{
  "model": "image deblurring model",
  "dataset": "photos of plants, animals and fungi (iNaturalist)",
  "loss": "l1",
  "arch": "unet",
  "norm": "groupnorm",
  "hidden_act": "silu",
  "block": "sep",
  "attention": true,
  "momentum": 0.95,
  "adamw_lr_other_params": 0.0015,
  "max_grad_norm": 1.0,
  "max_steps": 9000,
  "batch_size": 128
}
Rows from block 7 of a small image deblurring model, named by matrix and row number. Rows with one number belong to one channel. Each number is 128 + 24 x the weight over its row's rms, rounded and kept within 0 to 255. All counts start at 0. Numbers have three digits each.
After each channel's rows are labels from the 100 images, of 14976, where the channel reaches its highest value: "strongest on" is what is common among them. Only what is clearly more common there than usual is listed. The data: photos of plants, animals and fungi (iNaturalist).
# convs1: first pointwise conv (model.decb.0.0.convs.1.weight, 128x256x1x1), inputs 104-155
# convs3: second pointwise conv (model.decb.0.0.convs.3.weight, 128x128x1x1, transposed), outputs 86-127

convs1.108:127124110162207135129161134120154137134097096142115126119119134123130112111167146135070122150134159119106135149116118147152070127116129097135119073166148107
convs3.108:146153127153133112160103150061125133127118138158127124113136089124091145128146147115172122140143147144121139191149132168135053
strongest on: class Aves; phylum Chordata

convs1.117:126153120123110114118125101102146149098120119131117160144124086140143145070124135167165089166103125137185181122110116162134107108203115123077130119138105132
convs3.117:131125157126111178136141109147100094114103146122124163112137113155110107171182122093114134117143123158158098148150138143127163
strongest on: order Lepidoptera

convs1.53:122165108139162152132054120130155103145122136145114134143081133134144123130126171150133147170144144117192105122104117135171115096140132116146118077142089128
convs3.53:169155138132125142127137108136153121141110145122106150151089114112132132123136074115158110155124105124148177174110035159118115
strongest on: class Aves

convs1.59:116126057128239158127114143129119190094157143109117135139143098126113139138121116159087152146146137086100185148097154125123084135143123122146089080173131169
convs3.59:137126097114133128151104139105134133113156102141095070138141109168136144091130157142090140120146149106131126169084164112152140
strongest on: class Aves; order Accipitriformes; family: Accipitridae

convs1.75:118140122122081112139118127130139118124106141128131108117125125135152115135119167138079077169130150112121112128141130112124046122131127119168099119174135081
convs3.75:142123148156133065145098161138132084136100115144100150125138097131121107119150102137141123126155127085140133124130120132158165
strongest on: class Aves; order Passeriformes

convs1.94:132132146123128118124144121132151135135098136130110120127119147120112129122081104122147123143146153125133136211095162195098167179135114176112111152188158106
convs3.94:133129110098098149133148105135129097115125116130118099105130166114094136124125110117146136101132096089055144089106149154133114
strongest on: phylum Arthropoda; class Insecta

convs1.6:134128117127170147128083128157123140149118143108155115154131138201109120141134111135114134130150124119145129127110122107124125137134131142142092143138136132
convs3.6:157091151147128129160096108114131097114190117129168133157137170129174119127147100112174105111121151109136129134178150157087164
strongest on: class Aves; order Anseriformes; family: Anatidae

convs1.55:137110150115146133137109129120110141114150125106109160125111115135128145152151198107112149158122122158120152127157141105105146132130141130123155078184137129
convs3.55:139123146128112128150137081154121122137134116132185134086179142130136094129143136122133175156128096169137145107161116144171119
strongest on: class Aves; phylum Chordata; order Accipitriformes; family: Accipitridae

convs1.85:111092118124157146141133140109125129125153148116125122132123129127110134085084080201103081191126157112088082137109112161084141115150128127142146044187145098
convs3.85:143141195135130089155115133104147156092121125113133108110124111109140117136122129095149111156087131120097105122111117147150174
strongest on: class Aves

convs1.17:126146137123123128123102119130137117137079128118108109124140128126126125118028105120116138131114160115090162138098167153138136172117103115127104138146125120
convs3.17:118121131151147144109132112163120144145121136111143108109142133116099108117126162120117133096140096137136136145158132096149132
strongest on: class Aves; order Anseriformes; family: Anatidae

convs1.49:125132129118110113120117133128132136125106135131099128138129130108129110143063148023113124130150158128150109096105138150128096129092121160123089139156133189
convs3.49:079162112131127134136137082108185078087101138121149144157100119140113096126158143127091111120109132112139099137178101118121145
strongest on: order Anseriformes; family: Anatidae

convs1.63:120145133127106170130116110131117125119123139127123166117112125131142134141142179073085128142139119135120117162116255127118121126115152158121153153176114106
convs3.63:169102106166152158107115093133122095134160124119153132125154141132125099124112088148120097170164121118112187134139124133145142
strongest on: class Aves

convs1.77:132111108091133120129146126117132119123142133118134123106133119100144131096133065205098125141084131132096147113103185159078162114115145164102114119129113146
convs3.77:121092121116118115115156114081098128097122127115149167120114153132112157118131144124127129110077102107165134108122129122111171
strongest on: class Aves